A small masked image model, trained from scratch.
Training: normuon at rate 0.0017, 19800 steps, batches of 128.
Rows from block 0 of the decoder, named by matrix and row number. Rows with one number belong to one attention dimension. Each number is 128 + 24 x the weight over its row's rms, rounded and kept within 0 to 255. All counts start at 0. Numbers have three digits each. After the name is the row's rms in percent of the matrix's.
# q: attention query, key and value (stacked) (decoder.0.attn.qkv.weight, 384x128, the q third), inputs 0-127
# k: attention query, key and value (stacked) (decoder.0.attn.qkv.weight, 384x128, the k third), inputs 0-127
q.4 100:101067095115124093123144127122116108185138148106128122124105126128115157117112174094100132136129182132121150141143107122130134136108151138129093154142129122137146123125124124131137126113116126097112151118118083101117130139126117111142122129166123128111143121128140119124135122105155141147255159191174174161111125135160139126113114139136145121137092131128134108124149136096105118102110
q.5 060:053100134128140130139125118130186123131136137123121146142115123139156179114143129130143135121177015134096125125158131128128120128152165147097147140096105120122131117159128146123119131122108121138173165152165112135149137158122159089166128123120112130130144149139143077105129122140150177115123077117150123129120103127150127107103136114107133166124071132097122120149128148136136092117141
q.6 094:113112054085106141106128144167129107148149132138108136154146115116127130116122161163184158147139015144177150106129113135128102142162108133151115121105108139116088133127131127117117140134108144089059127117113112149141132120109147110165119132163122139141144161133154118140139123135117132157194124167150136121130109145137135130131141112102145149126130116116142126120148103094110147095112
q.7 076:169185178123137116135122113130114141091148110135100092114163099142109081078143104130108120110113208120149147116113139148129140133128088122112121099125143140137117107097094143156075125174118133140101157128135129112139122106140116146124128161125126155180076091103099147129119141134154091136196159132125141129168150146117139143152105090107117112129142119140121140123122109119133150150161
q.8 121:131084068115119149129133150133135101103116122144117136136123120145155113145112138154120134135114176172129093111116122084123113110126137128151113155131118108140140158136106141106119117130149163126156220203131147115116131101115125148134136131105120110095143102133122159117122125141120144116242058078132140143144148131139136126127111113148119121112122130123144120098141141125137102128114
q.9 056:125124167165120139079119122137126124183140088160153150117183096139129113140128122101119106142147226120146143133157159157153090116107149135149157112157170154141141115105145131136110136130095117169140146121122137110111142170142110113080106125130107136109149079144117147136117131130144115153163133070118121100093111125163111100125109145158139150154145142124142119152160162102130139113128
q.10 108:137140120114137113117094132110137156117134152139124127148103131132127152112150137143137153104120127117108157159133102129138147103163110123139116143142090133121127135137153105147114120135108134102100044059117158140145147119126143137155140127129142133140127123156109141159173121149120154166005182167079084107124113129129114126116096144113154106099149123138130130102118109158131135127152
q.11 100:135092010076090103139095116158124133120156136118069130134133133126137142132129132154154131130107109211165164126130139148135120125152112154126156119113135161096108117154119125128124148142116124186122083114119150162152122103155145139110121118137116117125125117100132112136147164117128112142062168169140125114127140113137109135138157143122143127134137135112145115101124127109128147152134
q.12 095:143103083110124132118105109139169124126138166142137137118157102134148162126138108134165147133156113178148127128128122099092127140165113119133119147136125150109111165128150141117140140109096124000101105090103126144117152131093135101153141142110123135117154160141151116136144117123124148144105105168171135129127120120122120105109126142119112142127124140098137129134114112146130118130147
q.13 075:094069068096133138094134125131123129116111115107132122106108134129121105142134159087095081126123145163139088107105104093152128140123168166129120133140124134132166147128143134110129094103130157094114132128083106106092134134123126107144140109128119139130139087120132143142120131137120157115221187168153147160133133142112145123151145147182122116095116148140136134128154134113184166124113
q.14 078:143084137172174146156154134133135119116132128115149122110127132129129110150116127121116120150105243122045065101109077133130128111115130113104132103126125162134151126127108138157138104151142142079185180160177123152164129128134123110122129136105143106155142140124122126116132144137111132125083123102120113137092122129119132114146156126129104111128103126108143137143146109124145095131145
q.15 057:195125066135105124157149143107127126113128134152097116128159139089135112098131121121177137142169131147142105076137140132124104139135102116163088110092123135106126125138091129186133170106130143086085072091131130144142126089122131165147162156130135145152127129175146181133116151126115120103095114082108110072141119149125131148120150136108128135154117110156128095121116144128125136120128
q.16 077:159099128152153109108152143129140137161120135125170144146115143145136140148126193139143146132126199126085114129132133131135114098143140096106165129077122100136112120118147121153093097112141136048113090094127093127123103149132132101157110116142151119129160163110135108102146090149124151124110156210137155131103157137090134112137116140144137172101086133125135142107130137133138153107133
q.17 079:097091100063088136118115145123128160126149131145136170147159135138103157144149131093141153115187238150153125167149149146157136139129109131117131145108126094146076105111128138127107121141129131083082108142119127090109146143140135143138146117158164139126118141129124122161135123134125140113078088127094128102178120136139128132113116110116110158132157109120134119105098137133117143095126
q.18 085:032164121116128109117143130109115141143094136125169125177124158138148129135134161129108107128118132108088109156106172164170146085115082139144144117138092106125118107107128109123092148120142159135149156145137157061097111142142144200139141145142130154142141094144118174145127145145146138109140113104132114119112156118136114124146107146152154141107133097168117141095154151123138134110111
q.19 079:129112103098141148176101129165150172110152106117082115132117130117099105090134139159117136100125108152137093110101110132089147108148066143125131095128098128137143125124097112115124121163133135138187194136123120090139152108108091122114112136132127141144115121150099102153146111116144131167172161157191150133171155182136113121122119108089133128123138115097133150157151104140148105132146
q.20 088:143090177214167155129138114122125106137092149114121158138140114120146124139123118125130122152155159076046116149162138117128129132128142124136138124157145144105139126129143127128143125118130139192144165155152173173103148137119126141107142099121116124090143150120157145111143125118114140109209099077094123118090110121146118124114147133141141133130136157126129095115147119121125099143097
q.21 088:151153183141093100089081112110117127128097103111170155150152129128136137137108152106151123165110168145162201217153159159109120099130148158138118135130133119127137092148148117113082112116139138152136103103105079135110127141122116132140103133108133079091113115101114136128138120131120098080122154166117104091118125136117111114137147138156145131130124125128149122153158154150160137141130
q.22 057:179196080120154141084155131105115106115123103117131134151113116117112112160105147121134129135096078126187152121137117117129107159149123130127159113121095127144130121101133122124166118100171123119105163149130108051107094146128106134101143128121121122136150115119132144139132147112125102136183056080104145133118119120157147174125118153166132120137174126125127140144148167144124149131115
q.23 105:166127100117136144163142175170150127110137113144133124125134129133127142136101136121136140130113000079082091101089107101105111141129147137135134120120155137129126132134126125121109125102106126222133108117103133132139139123140134116140146128121108105106125108121139131113148164112144124118147161129101136127120118116138109133124115142142088105137121126137147136121114151107128157121126
q.24 094:044070162145097096147110119147129146114154131139111151117165133128144146133128122111138152120138150126113176174128118134112130125103132145123108140116134111125154127134115117104097108130104097057055057099118126158171165159145120126122143150120133122135144118140143137139147155133143152150110151092083092101115098126136100133112115129123103128155097146154148145141139135095151148131145
q.25 082:020082101092092101093124130113135123125136111150162110131108135141115121147123155109153143148163100161143103148136137117188137109141156129103153141116102087157123135141127140145121094117128148062120095117126091097128116176140149127150139128127135116115137148119156105139159142142100160104058135154128117115141133116116138118129124123136126167121091128121111147147111161160133123101129
q.26 111:170138177154119107128105101103134159117135112122115123142118137125116122115153117112118127105122219136160171161141145134145146128118137117121126150152161143114155133158130111116146135124122118057164077071084127133118130135138133096125105138116104120135131132148105123120116114115140126128025200187141158144134121148148116130130128147126102129142115135140144119142136136141141128112138
q.27 092:165099105106142117150113166128146139111120146138099123100129137110113133143108113136108134121090195204125113098114106120137153162137134166153133102134134150121128152116121122131120147109120102202179169147146163121156140134121124154121143160121109122124154130130130119126122145129139128128037039062104124127129120114151123147117135119149117125126127141154148152137119127115127117136122
q.28 092:164146165182172126113148128131125115174121157120149140108144101123141151117118117113095109153123194104133123144107118106106130123123153147146121151143152097135142109121158118137152137122118115044167220169138110123110120133091130119140130118107107126126128109148144146125101124110144134125090024095142159152118128106145127127123139135153133111116139142128133111146148138117128122133122
q.29 062:051108151091123174131120132117121165073172121135145129115130159131130148160198112111115130122159068121069135118116105110135102106124133123125134097116099101111121115157130103126110150138116101138147137156145149149152193140146151113119165113126121104151155107158091146132118132152112158135138120114102092155112100125118105095117127101144108101108091135146115116117128140145174114146143
q.30 095:164166138103125118118117111105131134141131133102124129113099114132114161115128126118105119120137003140169162161140122095133136132159134159098124140138108110138148130160159117099158129118143115046154149152110072103114134154105118118108126103122128117119137125123144110137123111123143145132097097191172183162121122133152151133112129115158109141112114140111129129141136149135149106137133
q.31 078:020086067109123140155120137174122120132160148115108154159095154135139175132126177135132143113129054107130152120117116147101135133144120113110124145126129140119127136116122115111135138107125107052119095110135107165145155123118126124145131131157118130117133140114147098140168144113136138168045136168120118112114120141120109125114134146111135118126126115098121126135093122146114136123136
q.32 070:133094117100114082117112108091117128135111133113120110121096128111100132099130143147121170093136117166150125123135139121127154120140129136139083177113077099128129135110116141147129115102166158242128167136145107113120141095073136132191147165136148136153101159145139139138134098134106187139143114150138150108155135139122134127128095123115143120112115108143119124155157132151117112097107
q.33 080:049200150112109103060118111080135094084073113130154143154134105139159117115128115138131096149118128159164187166174138129155142123128126150148111138145119108135132139133130150104093140112133160165162176138096121079099114143120110144149107145108143127131136106133112139125124130131092126137163108129153140138129128122136115135132095138154130117091125151161126157140144162123153127133125
q.34 079:117050078109157150112143125137147129123129164129149135125152128124136122116126126134136105116103236130104075099125112077141122128158110125140120137126088111087119148126167091138142140088106151108105180179133141132101137145095146146147141106113130133116167138124154180130139148134120156143151088161115145134116139124108117110117133136136146111133138137138130095114180116118127109131128
q.35 064:056113090067083117138097131148123150165126142071108149118111154142104176119159120123127131120146055175168146122122119141121152154173151122133137147126098130119107130163128116153163152131097107134119086097101112126141156159117150127127132133130134130141111113147147113134125134134140151127090159135164083130114132129133101077112135098117145132152089105139120133164115109168119113121098
q.36 080:228138098110117136146139130147146164128157122152124136123160111117114142148144104141140142114145127185141076113101097127144135149125102128125130132144141127120129153112154117144141159113119082072109076043088121119134149140108107114101148148106119129135147136153130113124145122104148117140083160130160151143146092121168109114106118138115087145143166158138140155114125142131144141105143
q.37 103:146150138139125118136123120112111139129127128111122140138106140135142133154152140130105130116107116130129150146116150128098108103109124128125108126113120117120139117131134118097114118141147124080187231212134115099108111121103117137116100110126140117125114106124130132128135131140141142095216061122200173174157151145126136131127101133143140140133110083097155115123122125130132087136109
q.38 086:235184119101101080106104120117129106118109159130137116148114144139132161123109128108120119142101084185206192159137104102143138112126145125138144109125163118110116139116133137126136155118110151142122146137145165141080131106116145161143137125134090162106141138107127137131127147155118121147123112152115129154103118080130120142128112157136126123115127123154104130091098119095106133104134
q.39 094:041150103104105121121129146101143135087135128137138120122145142115125118143149105154150124141125045121144118084109123139152148116116085117140134117143136152123129136135118154141130134116133133007155128122086117085111106115139140160123151138110117135144145142128135142136121144141118108129097166182202157147163135121120130119146131152142107125121148133137101136110121136127139142136124
q.40 108:097133185150151159130158149125147132130135136164155100138140134109166107098131136127111110115093073040093088078108126118122124143136147108142122144121115118116117153138134111124111133109111101081102092098097135141156136127144140108165113157133138130135118125134142142111102133152128159152017163182110108118141121139123123124150128118129138134118088139151135129122129127139128157115132
q.41 101:114091194188136111104134146117126157096141113122130124128151145095160130120133102134123130128135240061101145120157104143124133138107122136102131089114131132098110124123131119151127152146107093186193135121112111116133129116136131142081149121125127131139136146114124148127135133148105106109136167201160161167142107125128110135130116144117109125127154148147140113123124118115116142126126
q.42 082:111102186193160127113113111119126116140108124121098141101135112116142110110112101133116138138110223055101102149162155138105134159135166157133123128161116145103139128115135139121129107100121109174137199112116105155112096127092134127121118123089112092083105114123151127120103108122126118109143127159159163139150150126143139136111159100145148134133150128146139110142151128133154139148099
q.43 104:128082077113127147147117128157164132155104136135142146118122086137130141119137097105120137122132164165124086114090155116097117121151137130109130142131147125174142131131153123100141152146140136205156065069101122139108123131105124076144136117097122125112101151145129076130101094111129153111095205188156119115139130135149130109107132130121125157135115122102132167130117147138129139132147
q.44 089:106138141163145140161157147142135130095128100105110127129097154149135114098128136138101127102111130086118098142117160137153153101125168167099144113135140134150136096114149125136150166170147126039042111112136112120143114129141130143123142123109119129152086122124117129138141158146154127093197139087102148112155144147138149164136138130105091131118141109134110157118139165124170154153149
q.45 099:000086163171123120110132109132101102133118149154126149129111139135140121155123136123130136140144199067155180158149148125108117138131120105128130107133153122142132140101132140101132134133128141184105139153154160176137128140145116125156137133137147152150131136144141137126110115145130147151106094090092086095095143120130134128136111125125132130134143106159135128130116129108119131104112
q.46 067:211131159170127130145092107135133161135161131145105170132181107139172139138130131113164129116144233094119160171154143159105092090076125149114115136139160104124120091125119137107116112133106114097142112128128132169112140121157115115100128109099126093111117085102112138114113124103139134123127159148114156116145124120133124134126142145109116136127160148108128118111142125117121154131166
q.47 083:076106168157151149117156137148128115100148114148146145158134119153099088120117117136143136118125151067088108130117151123124134115156137104124114115133125111142106124098117143121115108135097150204199229163115156114095131100133127135143115147138132148115128132134113118121126136134131114131138101143161166133151147132117102083124067102088095122145138094135124137132107134121116117109120
q.48 090:255174184170138170114137093103119138119088094117137128148093132132102079102111119116125103102114090110125103126138160145141143092116128139137128138144119103129150113109138140119142122114154165154157160155123129118113116135114105115117125127132132140114116129146088141132109078128122134113107134115111138092140134191109150147157117150119134121104131106104126111125154138117163103133129
q.49 080:000119121095088096078110107102132127099125109123146144137143139157122112132138106099117148121149206149171157162154172142149153124114126106130135139123142114124112144107130116122157152133113122159114101088119128098105109151141130130109146148103117137122143147141114124127100122114131103116089146151160113136164134111143117127117110133132122134105130112151109119133114155142146127132152
q.50 100:184198196135158133109126122099123125095120114121141115137111133137124135126129141146098098113108128128124132149145108137143103118122107118131125110121119113103133133116117118112120139144151118245162200180178143106156130136114120141122132129123137135148116121109100146131115110143125127135199076065096119124122127125128122123126089113134130123125128113140124128160123140141112107143129
q.51 082:045115098095117124136127129143137127143154148136097122123137123117110140139143112141147134135128000115151139133114124122113159138163132123123120152125128134111100136137122118135163155110108131138139139132129138158121151130116122137103134136141113141123134150135161106148150148111120138149054091111163116134107116138143123115112127131112113116130134131134134118127116102107104099130109
q.52 095:058118195157179131146100128118148151105107128105137102129108139102119123104112150121107105116115231044066141149165121123136163122133162174131122102122142116103144116150135133113131109126140148087137148125122158126133123111108130159149134127134128129100147111127080145125143113125123131130094094114082105118128138131133144164119106138134117136132129131133123147150137104152125111136144
q.53 068:062109128149120172136131112148127131129159116156145131129134116156154166157122164132162132134126050101113127127125091128139104134160143131115126132129118129126145127173148106100106161127115121076139090087119105164180166153133109077152163132125132098116136110134103120131163111133127151140086173152102090112096106135104127094143118123138125137113081132077126142144128139114149128146165
q.54 074:104100138142103141098125102115082089134131137147137123150165131146134141152113120097145126140130085101159128140154150109135143139114160137144096166125123106129138148135140136117146122115149149193209214187129132117094126114117151146115151134136102115061111125099148150124113133137136156098107075143136162158130112108130155136142132118158164113117112131136117093100127141132121133139099
q.55 068:222114081141122142139175150127091161113133156085127149160133178118134126162144154125135130148118102111089085090091130127125129117132108133139131114106097136102113140114153117151142130103126142080124135133115112137127116123150141156116131120135124114153150120127133186133142188136078093110060146139137121149141117130136109136136153149144124078097142120163134095086143122114129129107116
k.4 105:038071104109127140104137130107151137106125115130148133132138117162133105127114121121130114116144155127134098109107154129116120133138120143116150135149115124121140137130148127124116120149145121079112102114077111093091105123094114119103126101115136125105111136136103135111117127136107126109255161168180174157143144137139130133125132136135126122109143143147134126121142128122146133146143
k.5 061:097126089113069125139122119149077112151126149140162136100147160161136128144095148125131155126121000109105106105105125131142111130121116088143143147122143129128138153096139117140132143111153119118176158154139137167158133140142145119122126081164128142098165125135118124137133143144117140134111126130141138127109117125157141147145151157134119143134110156121113122137128152117139143130096
k.6 094:161119059107104114118163150114131114130122139155121148133134109147121096145137117119107111105131019159159075087078146120116116148122136169140162139137136130147146153155135127140142136161121123055094097112103107121112113132136151115125141119113118108130133149139143143119143116130128140087197164103139125134141119118134134131126124127154091140134133135134108136129129127153159161170166
k.7 070:169136167148128105122137104100116123123137148133101150153107094123109160117115124115117093142129232130145155145138101094125132115152111161137133155149142110093096124162148144122120158125172126149079094147141110118079159133115114154163103149153112126117099145159134136114129090115108136088206129146144126143145143096135115121133143147123131162131136113150151113130104107152111086100137
k.8 125:089055076114130121136137123157125158139134129104144122124120129127109134133135129121103129119127183135067090098111119140138129133114139125121121113108124143135137106107125129120134125139132115111135222193180127147141119131131131105108125112121124133144105141140096115156140125128149111114231052101146170166166137138118133120130152118115125110135128129110125134119129129117128155121136
k.9 052:081134157112143092110144162080095120119133136119116160196118134109157129126155121150123127124121229107146166147134135153124129102121150141135141132132117130139097167130143133150139157114120134169119138174148149145124100111114124124132124133143187126085077141112140145138109104160085114154189117102127092134116110130100129158105127128101141125100125121157115141131089128128118093130106
k.10 108:141134149130131117135114129135136137128125146131139137115144110134143143126117116117115122139118118155153110133127151141114140144117134146123132138108139131127161126133122166108135151156166135114092014049098118129141145129151115141132124148127123120145109135138131125117118143132154125101000160112082076090129118132136127125150134124143138143142155149121148124148170138130137118154138
k.11 100:131048047071089086103123144126136118144114127168147134101149108124120108133111135138113162123142162192177092110095111145133138140114142111120134134122121120150138143110110133137126120141115154202152097110111136125143139153146147135132149142122130132158161166136129153120153108118143145111065175154097098121149119117122128118116121101128092118151128125118106131154148133150137151139138
k.12 098:143098072107121126156140145139094114145140125133140117129127149128130125131133145121139146128134144160131102105119135135148136125127121127125155137116128123150126117133121130160144146158132113000108087075087084092084129125144133130115144125128126127159150131125142135128140147125133133117067128144145135138125136127143152154120158141166118130140118126130144116124130143135141150141111
k.13 076:061094077102144138166134147152133161150127144137113118142146152136123146114143141157127157135151141148116104110110141115102142124092110115108104120129114142115112107099109118127121110152107109108116151111129097108105129110109103136129163114126124149122139148120147133143140168127124141154255171179160182151143125135136099125108149088098111114121111121126142112129104119120117134123113
k.14 082:058072160162155171163149147156132156139141142119128120147127122129138121116128153099151144131149220051056065106123103101111116112148117103142106113130123155130134129123132109125117121118118139089150158143125106133144134139118131138158153143143142141104130095154137102131131133101146127128058083142124136117117156140106137148120116148121144128136124132133120137135114124116094131115110
k.15 053:181118110139169139154157145164174136112124118125099121130108125115115117138128148138107104111146194185101107103103113124128118151148181170128129090124131149133128131137149134122174122126136142069094091130130121145135144108147120162114105150119118115109151116156114136099177133158155118143086121068076111101092117118099104137117109130150096151103117103130136156107161093123128112139153
k.16 075:117082155162155184169130150140128140122132118100113116131138125142141154108143122098127136137103185110087104134136125124124144148148138106131130163138150157119152137131131134130133125110136134043073063058079101101130118097107100108110119136114126084114146111111140110136122124122138128151077187169135157140157145125140150147148113147133141139144122130103118139162120153120116141146141
k.17 083:026068086091115110110142093099153125122116157129125143132107129138142128160178093139104097138104194170110152106132140155133132137110133151165135139150136101123125164136121149139149157117123114058095106093139164184133132135133122131133109131149121118128126122106138167129124129161124140144057096116113129147121117131141112145132122115134147143137136130147139134145122134150145113128145
k.18 082:025107143086161124148119117156133140147128120100119121144149125112122150102150096157084120114140032121131151144136121139120118129114171136146109152131127110126159138137139152130166122129170110142139156150136128149171146101143081141130140097143145091131102144106135112134143105113142100150127081124115147128163126179132122142127147114093142148133151143104122109146151174117161133129146
k.19 076:153101099136125131121163131127135117123115150143146153102119084137141122151108111081108097122145111104112065080097069094133117110125144129139147166130133134110111127134132141130133159124125117149168137133102107099091099131137129133156117137125101159123081139139118129096116115140121112090145160214209161163147139138095169132122121136124139121135151173158139117103139122133133158132106
k.20 086:105156217170166142139130142151113154138141132118145120101121150137154121118138134124128156121108166044059130132134147136136089145160121104122131118110136118145123115126103100142123115115112113184113155169149170132150123134147157101112146110107137126132118121113127098119115105122140100134220092062117094122099138132125136136124136130142134121127112115122125150125117150125112146126120
k.21 088:129154119091101095079084105083080108113136125128113129137110138144126127114120129125091136095130179195224220217163174129155111146138103091134141134141124131130112144136113135125130143135111127162134083109120143115116124133101120131116127129134137131127121133122141110129122130163142150133132150147127129110108105122135135140124106127112125124119130100135124149120120158130105133157133
k.22 057:223161147114106128115111125105130104146117119125154133182104127131131134141138127119120107140134123159204154127154118128123141104136116122108102122115099122144155146147124141087119134138067110113130189186146140121101141111113135115122083146119167127113103143104134159128125140142154140141197060101133153149125132142128110116095105111111115104133109120108123113116141100127104138104144
k.23 117:238173137174181173179142123153116144147133131123141116127113142108101117114122128151116122122129017078082069082101115138130141132128136122109116140125129130130129114118124118147150115139133129215144107103136142148127132139122107121123136110115119128135132130120130145145110132123133128122165169126100115106106115137110128130135143121131130122120118118113111133128132118137123122142129
k.24 105:014117078122129129096125134097118130132143149129135141148126116145137142115125132130120125133151087126135143157127124127146145137129146105136131136126139115125118143119137134133148137144152140058035044096123159128129145151134155162138159117141137153134137150148131147121118124151093134130113104102065067089090113116135112142125123142138149144130146114146123141124134134127136130124109
k.25 085:016081066071088111133105128145156141138109147142124127142130156130141134142155132153124126144120024163161151111128132144108141146098145120129116129123138145129136145105131116110143119139135123070119118090127118139163118112129111124122132120115154126124154110137129141163124157133127161146052138164118142129124128118132132163112117132123109129132110132104144133142109128099137123124127
k.26 118:118154146134127107109108124121117139094125137109137125123145121128145137120137105136134124146134246170165179184156145143125140119126138114143121121126143106109113109106122138122118138138151124089153077078080090094105123118119128146134111143136153125123119134115126114115129140143099102129027182194163118120121129114127119118123121130127163128132143124142129137127122127128124089125126
k.27 107:115082086122125137121127130124120116145149124128134130145114125151125120122139129124134134131150239145108102110108115138139134110109123117114118139106121123126121125133145099117140108123126129202204206181182166140134140150147134125127128115129130152131141130131121145127130146109125127148038060089098105107122124115116109118116117120147139108131142113138107132117124135109129128125130
k.28 092:134147155137138160128135114107110129112136113092140130159136157125106147113119131121143133120121198095123138147126151117134111106147101138106142111140127118126111110154140114113100120127135118037178227183131139107083133120112115110124129108139147127125128135127130114141114114141121128122060026109178158144133142137131129121136127135141121133100139126127139132111118126135118103130102
k.29 063:077133119113139114149138126149106135148115116100126104124096145096123124108095116123140150124107000089071104103096134170129143127112129077153131127129125141159130135079112153146150154124133148124127124122156146185152121122123134148157132129142108158129122142125126108158119142134152126166126099136100122105124101145119131135152136121095167153149149150148138147159148136126119124113103
k.30 103:220206128094113126112114133129115134131109119128131117128122137134136138140116135110145144126126054184192158136125162133121147133125104105116134118115116121124112124107124134122111123124122125059181177108100111110087113108109136134142118105141112143116141137133118129112128133139133143138089108188205177164141154135140114125123141142131124129118118130120115130121140130102125144109097
k.31 084:063087087114109107124143140122146116121134131163149140122158117136139117147130121130143146130154000103145078099111130119136110128144112134134151128125118119134116112124125142138121141129106134067125082095097128104112155144136123125137136148119136159142145143134121144131133133146119150116021147139131109104124112139115140129111125111140119120136128151138129124119159138144149155142132
k.32 069:126110064110114141123108126122147104122116119119136143106133098175129133136115123096105100120106116200124108128118149112130112137098119168140161121134162131119133133165156142103127145149159111246186156132150139140115167134125120126100109104128105126110120111159115123092122159142136139095165145108156140134122132120150098137144131145152100139132139166136169106108148113126147171146144
k.33 090:065153103060072070087086119109095129141149128106115130158110137135122133119147133139126126124130071200197197186156153144138123143121146123134122126102120124139140138123118123119142126148136109174158171158145093114120122110143124121119125142110144100134111125118111103129140111138140128146172095137168156143152134137116117131107119135131132125129127104110116138129103150101126146133119
k.34 086:052051075130167155171144154153120125171117115101112120116119121124134144115134140110123150112122213076043077092094155136116138104133109144136129121124147135164140134133122140140118125154132099096154165129118110125107134116145120105118133104136111117141136158139138113120128118138159115145158077096133140127126123137156131126135143139138110143135141136126122137143142136124134161164109
k.35 057:074110037065089099138138116124147112121099111150128124129152151116140113162132112153138130131146033160189149090107176129121112124113143136107173106118133120121125149099120132134125124127136148121141112076118141142129122142139123138154132133145112137123125135112142129119153165130117138110091161128116116116151117155131185141144107124151114147123125163148131129105154129131184126133149
k.36 077:228154106133181139144160147116163122139129135086148129130118109126127130115140112133110126151135226169097099096111106139119156113110152145128129118124131132124132137140122142133140133111139123072099074078079133090098115098154115129116130118141149118097136117092134170140114125142118104135085164161120124114135123127121135165132124130146168141105136106117133102115121134131140102120121
k.37 104:161131139135130132115118115126102136119118107109138121116124121135121131118097116108109130117130112124135140136143124142149123132149141109136134140140129128122126124104133129143132135107133137066168229183140107107120122110106109100126105094135091135129124106126124096127131121109122100112168066174219205182163155161120152106143141127102140127119150148158128129123167126137134164112141
k.38 092:255156093100097110123115103094108139111112105121117102125136128098092138097127129130128130143117189213198165138155158151121139143138119141131117147132126130149136120125141132159135123148142120149145110135150108114135127135134109103119151103098109117140138106112108100129117115079116127112112109098118138114137127140134122119134180111155126129135118112125123139157134125139152149152114
k.39 104:103139098123110098143113122152142122162135134128135112118136139112114119122129136164127158131154009120131145125130106144125131130098145135109106116097114147139134124119121136131145127144122149033145130109098084084127112104133098128121127151124144124137152135116122134136154140107132133145080152209181185172164142139143117140120130102110134139145100120107139112145124105108133127114131
k.40 111:137182167195167169173147136155135129118159122119100133136127128146103151135131125143150133119152019068066115141126147116117147113129123137125112116129155125127147112126133141103136114128150108094141072076104116134115151124129115129113133132144119111127141141141122104154155141134126108154032155131109131111115126123125129114148125128125109137122120137114120121119116127120125090157141
k.41 099:053128177185150123107112114109104110128117117127124115117101102103111137104127112121139129122121184057063148143124120141132138148141126113149117148143146123139136137118133137145128135112140145205167109107105119088099115096106117117158092129122106127100138114107117116112132120085126113149124192196179145129128141132138124131135126135144157147135137094137117176141114133137113121140126
k.42 074:059158184161143135124125146143118134117158110130130139156134132162135139159123125113123128131138199056120173157152154136111116128153111131090125113106097106127104133121109089116112132141114128193186158153134124081095127119140125094119124105136147148130119124151133131114135109133128146140171136146192165153120136099129108110102112129138081143117119113131113145096110125128089105126134
k.43 102:099075095137114134171163134140114133124128132114141105134130169127138144139126133157137150138123180137073120113143119121134124136122131118140111122110104108121136125116108133128133128101115112233150108067097105121129128119136133143098157096154131117141154108118158130150162138158137128141121255191130126116126116125135139131139133128127118122120124137115138102108128138115143115133114
k.44 096:105155173164151136142118120147133150144135154139140140129149143133122156144149122163127137156141105110118143132168122096128109129133125104127083117141125108094107118109112120114113106081133115025035117137125142135139175125128129134152126122164139148121148138128160149143155139132152156140228112119131143106131112106118101101108114131126135152124127106094111115123127131145112089114117
k.45 106:000105119118075114117137134102122128099132112108145100144129146128127143118126127146141121140117077082148176163150165129139140144154126150137120147137125133129106127136145124141109133140106120173109134177158146148140162162146135131132134135135122135125142114114147117136156132125116123135107098075083074104118123118124123105116151125135131110128120124134120133132127121147145131124133
k.46 065:167150197151167116102143130111110124106138135128152140127131123140132140113098114115095125124110255130105134140127091131139143144164128098158161147159113113136119141109112145176126178133141129101091067109107141117122142117113119130135103133129143153137102131124105144114114090151112104115109142151136110145119130137134112137121128128109159128130146114136152155151114166163084102147124
k.47 090:069143147152141146162145103112113140118132146095135134120108120104113131136125115114095092133128075038072115101126129130119104160155133157148111140134158124129113129143147128133143163142134116194196171158139119139114129111123117074135085131129113133130089110098119125120105128114123116097104130160176148172117133126124143139152156156126153160124125107134129137128114130163141103109160
k.48 096:255233208160167136138143137142137141128145151117107135119109112143154129143135095120126121117086177146118163148152128108126091114125125117148110125140125137107102114135110132129123131102119105173172161140143122140116129113117128117109131133129118114119098115137134088115133124139139106136135109133159137124092115109123120111122131115100130137122138131124141121115118115107102120116120
k.49 092:000094072073077077101090111091126110141118144132125129148119138121132116129158113165144135141131094162185195164164133154139128131103148139147108117116122113122122159126132129130145138133142139149152124114115127115143114120137148142140122124134143119138140118118144147156142137128132148148103155157120129116127115131137125143137133111126137136135127110110134134126143139115156107118144
k.50 106:208167164140126118111114119099105105143124100118119121139106104127135137126111118092143112119107150132136151137146120109140140100145113129145132135136128134138126122140136143126109141123143122234154189203182150169134145125125104120139091120129108126105094141136118111091095124091123117130198075083117107111128111152126142126137133150118150129119138149136128137127135141121113161141113
k.51 084:126157082105100108122150142132139123128116126133159125095150122116127107135106138147122129125141000115162108098112141126124124143112127147121150118121121129137129148134126112139119119139108123136181147137120147133125128148162154137129156115130128130155146132125134147121133142120121141105040109115125123138137122124142139139129142130145104127124138124124129133113126121142157159117126
k.52 093:006124197166140135095097120115115131126141134163140146134130110148170179143141139101161125139148146067116147168143142132101140111129116088103136150110115122123106098145120121143121144140122120098158128153147131144134127127146136120147121146136122150141112146153149131145098151113163132140101044088149134116110109122100129109128132125113131103111129113129112123098131124138106130140097
k.53 060:099135127116118131142176160150109149140134115138141118143121130128155125131098131124149146122132000092129103112112149120140118131140111093130140137099109132145117121122106157124127147148088133085101034077113097153139128135127131153138141134139147154136131137150142138160134138148124132136067140164116090105139137127138149131110122132097131135152130126132141120118111127115096134142085
k.54 071:109144116129115094114114129122136145127122114140120121128106136117120124132141142146099135119118055131117153144123170157117110141116100115119136092122117112132129120102120136115114132145109104208232235163175135134148135122116119097089110078113125132157119140147097117131137133135102119108100083128171160159148137140142108138117152111125110123136133111127143141127129115136136119123139
k.55 071:190138154161201169160147148189165159148129121124095105123121114098117114103127102137115105121126147114092069115099113140117104155120158124120102124145116126137153141109107129161152123129124145084141126084099114091134129103123105136151139139105117109111110120128124096146136117118190133121040117124095163121149148143126116143141111119134145142140154124104119168151142128151142114126146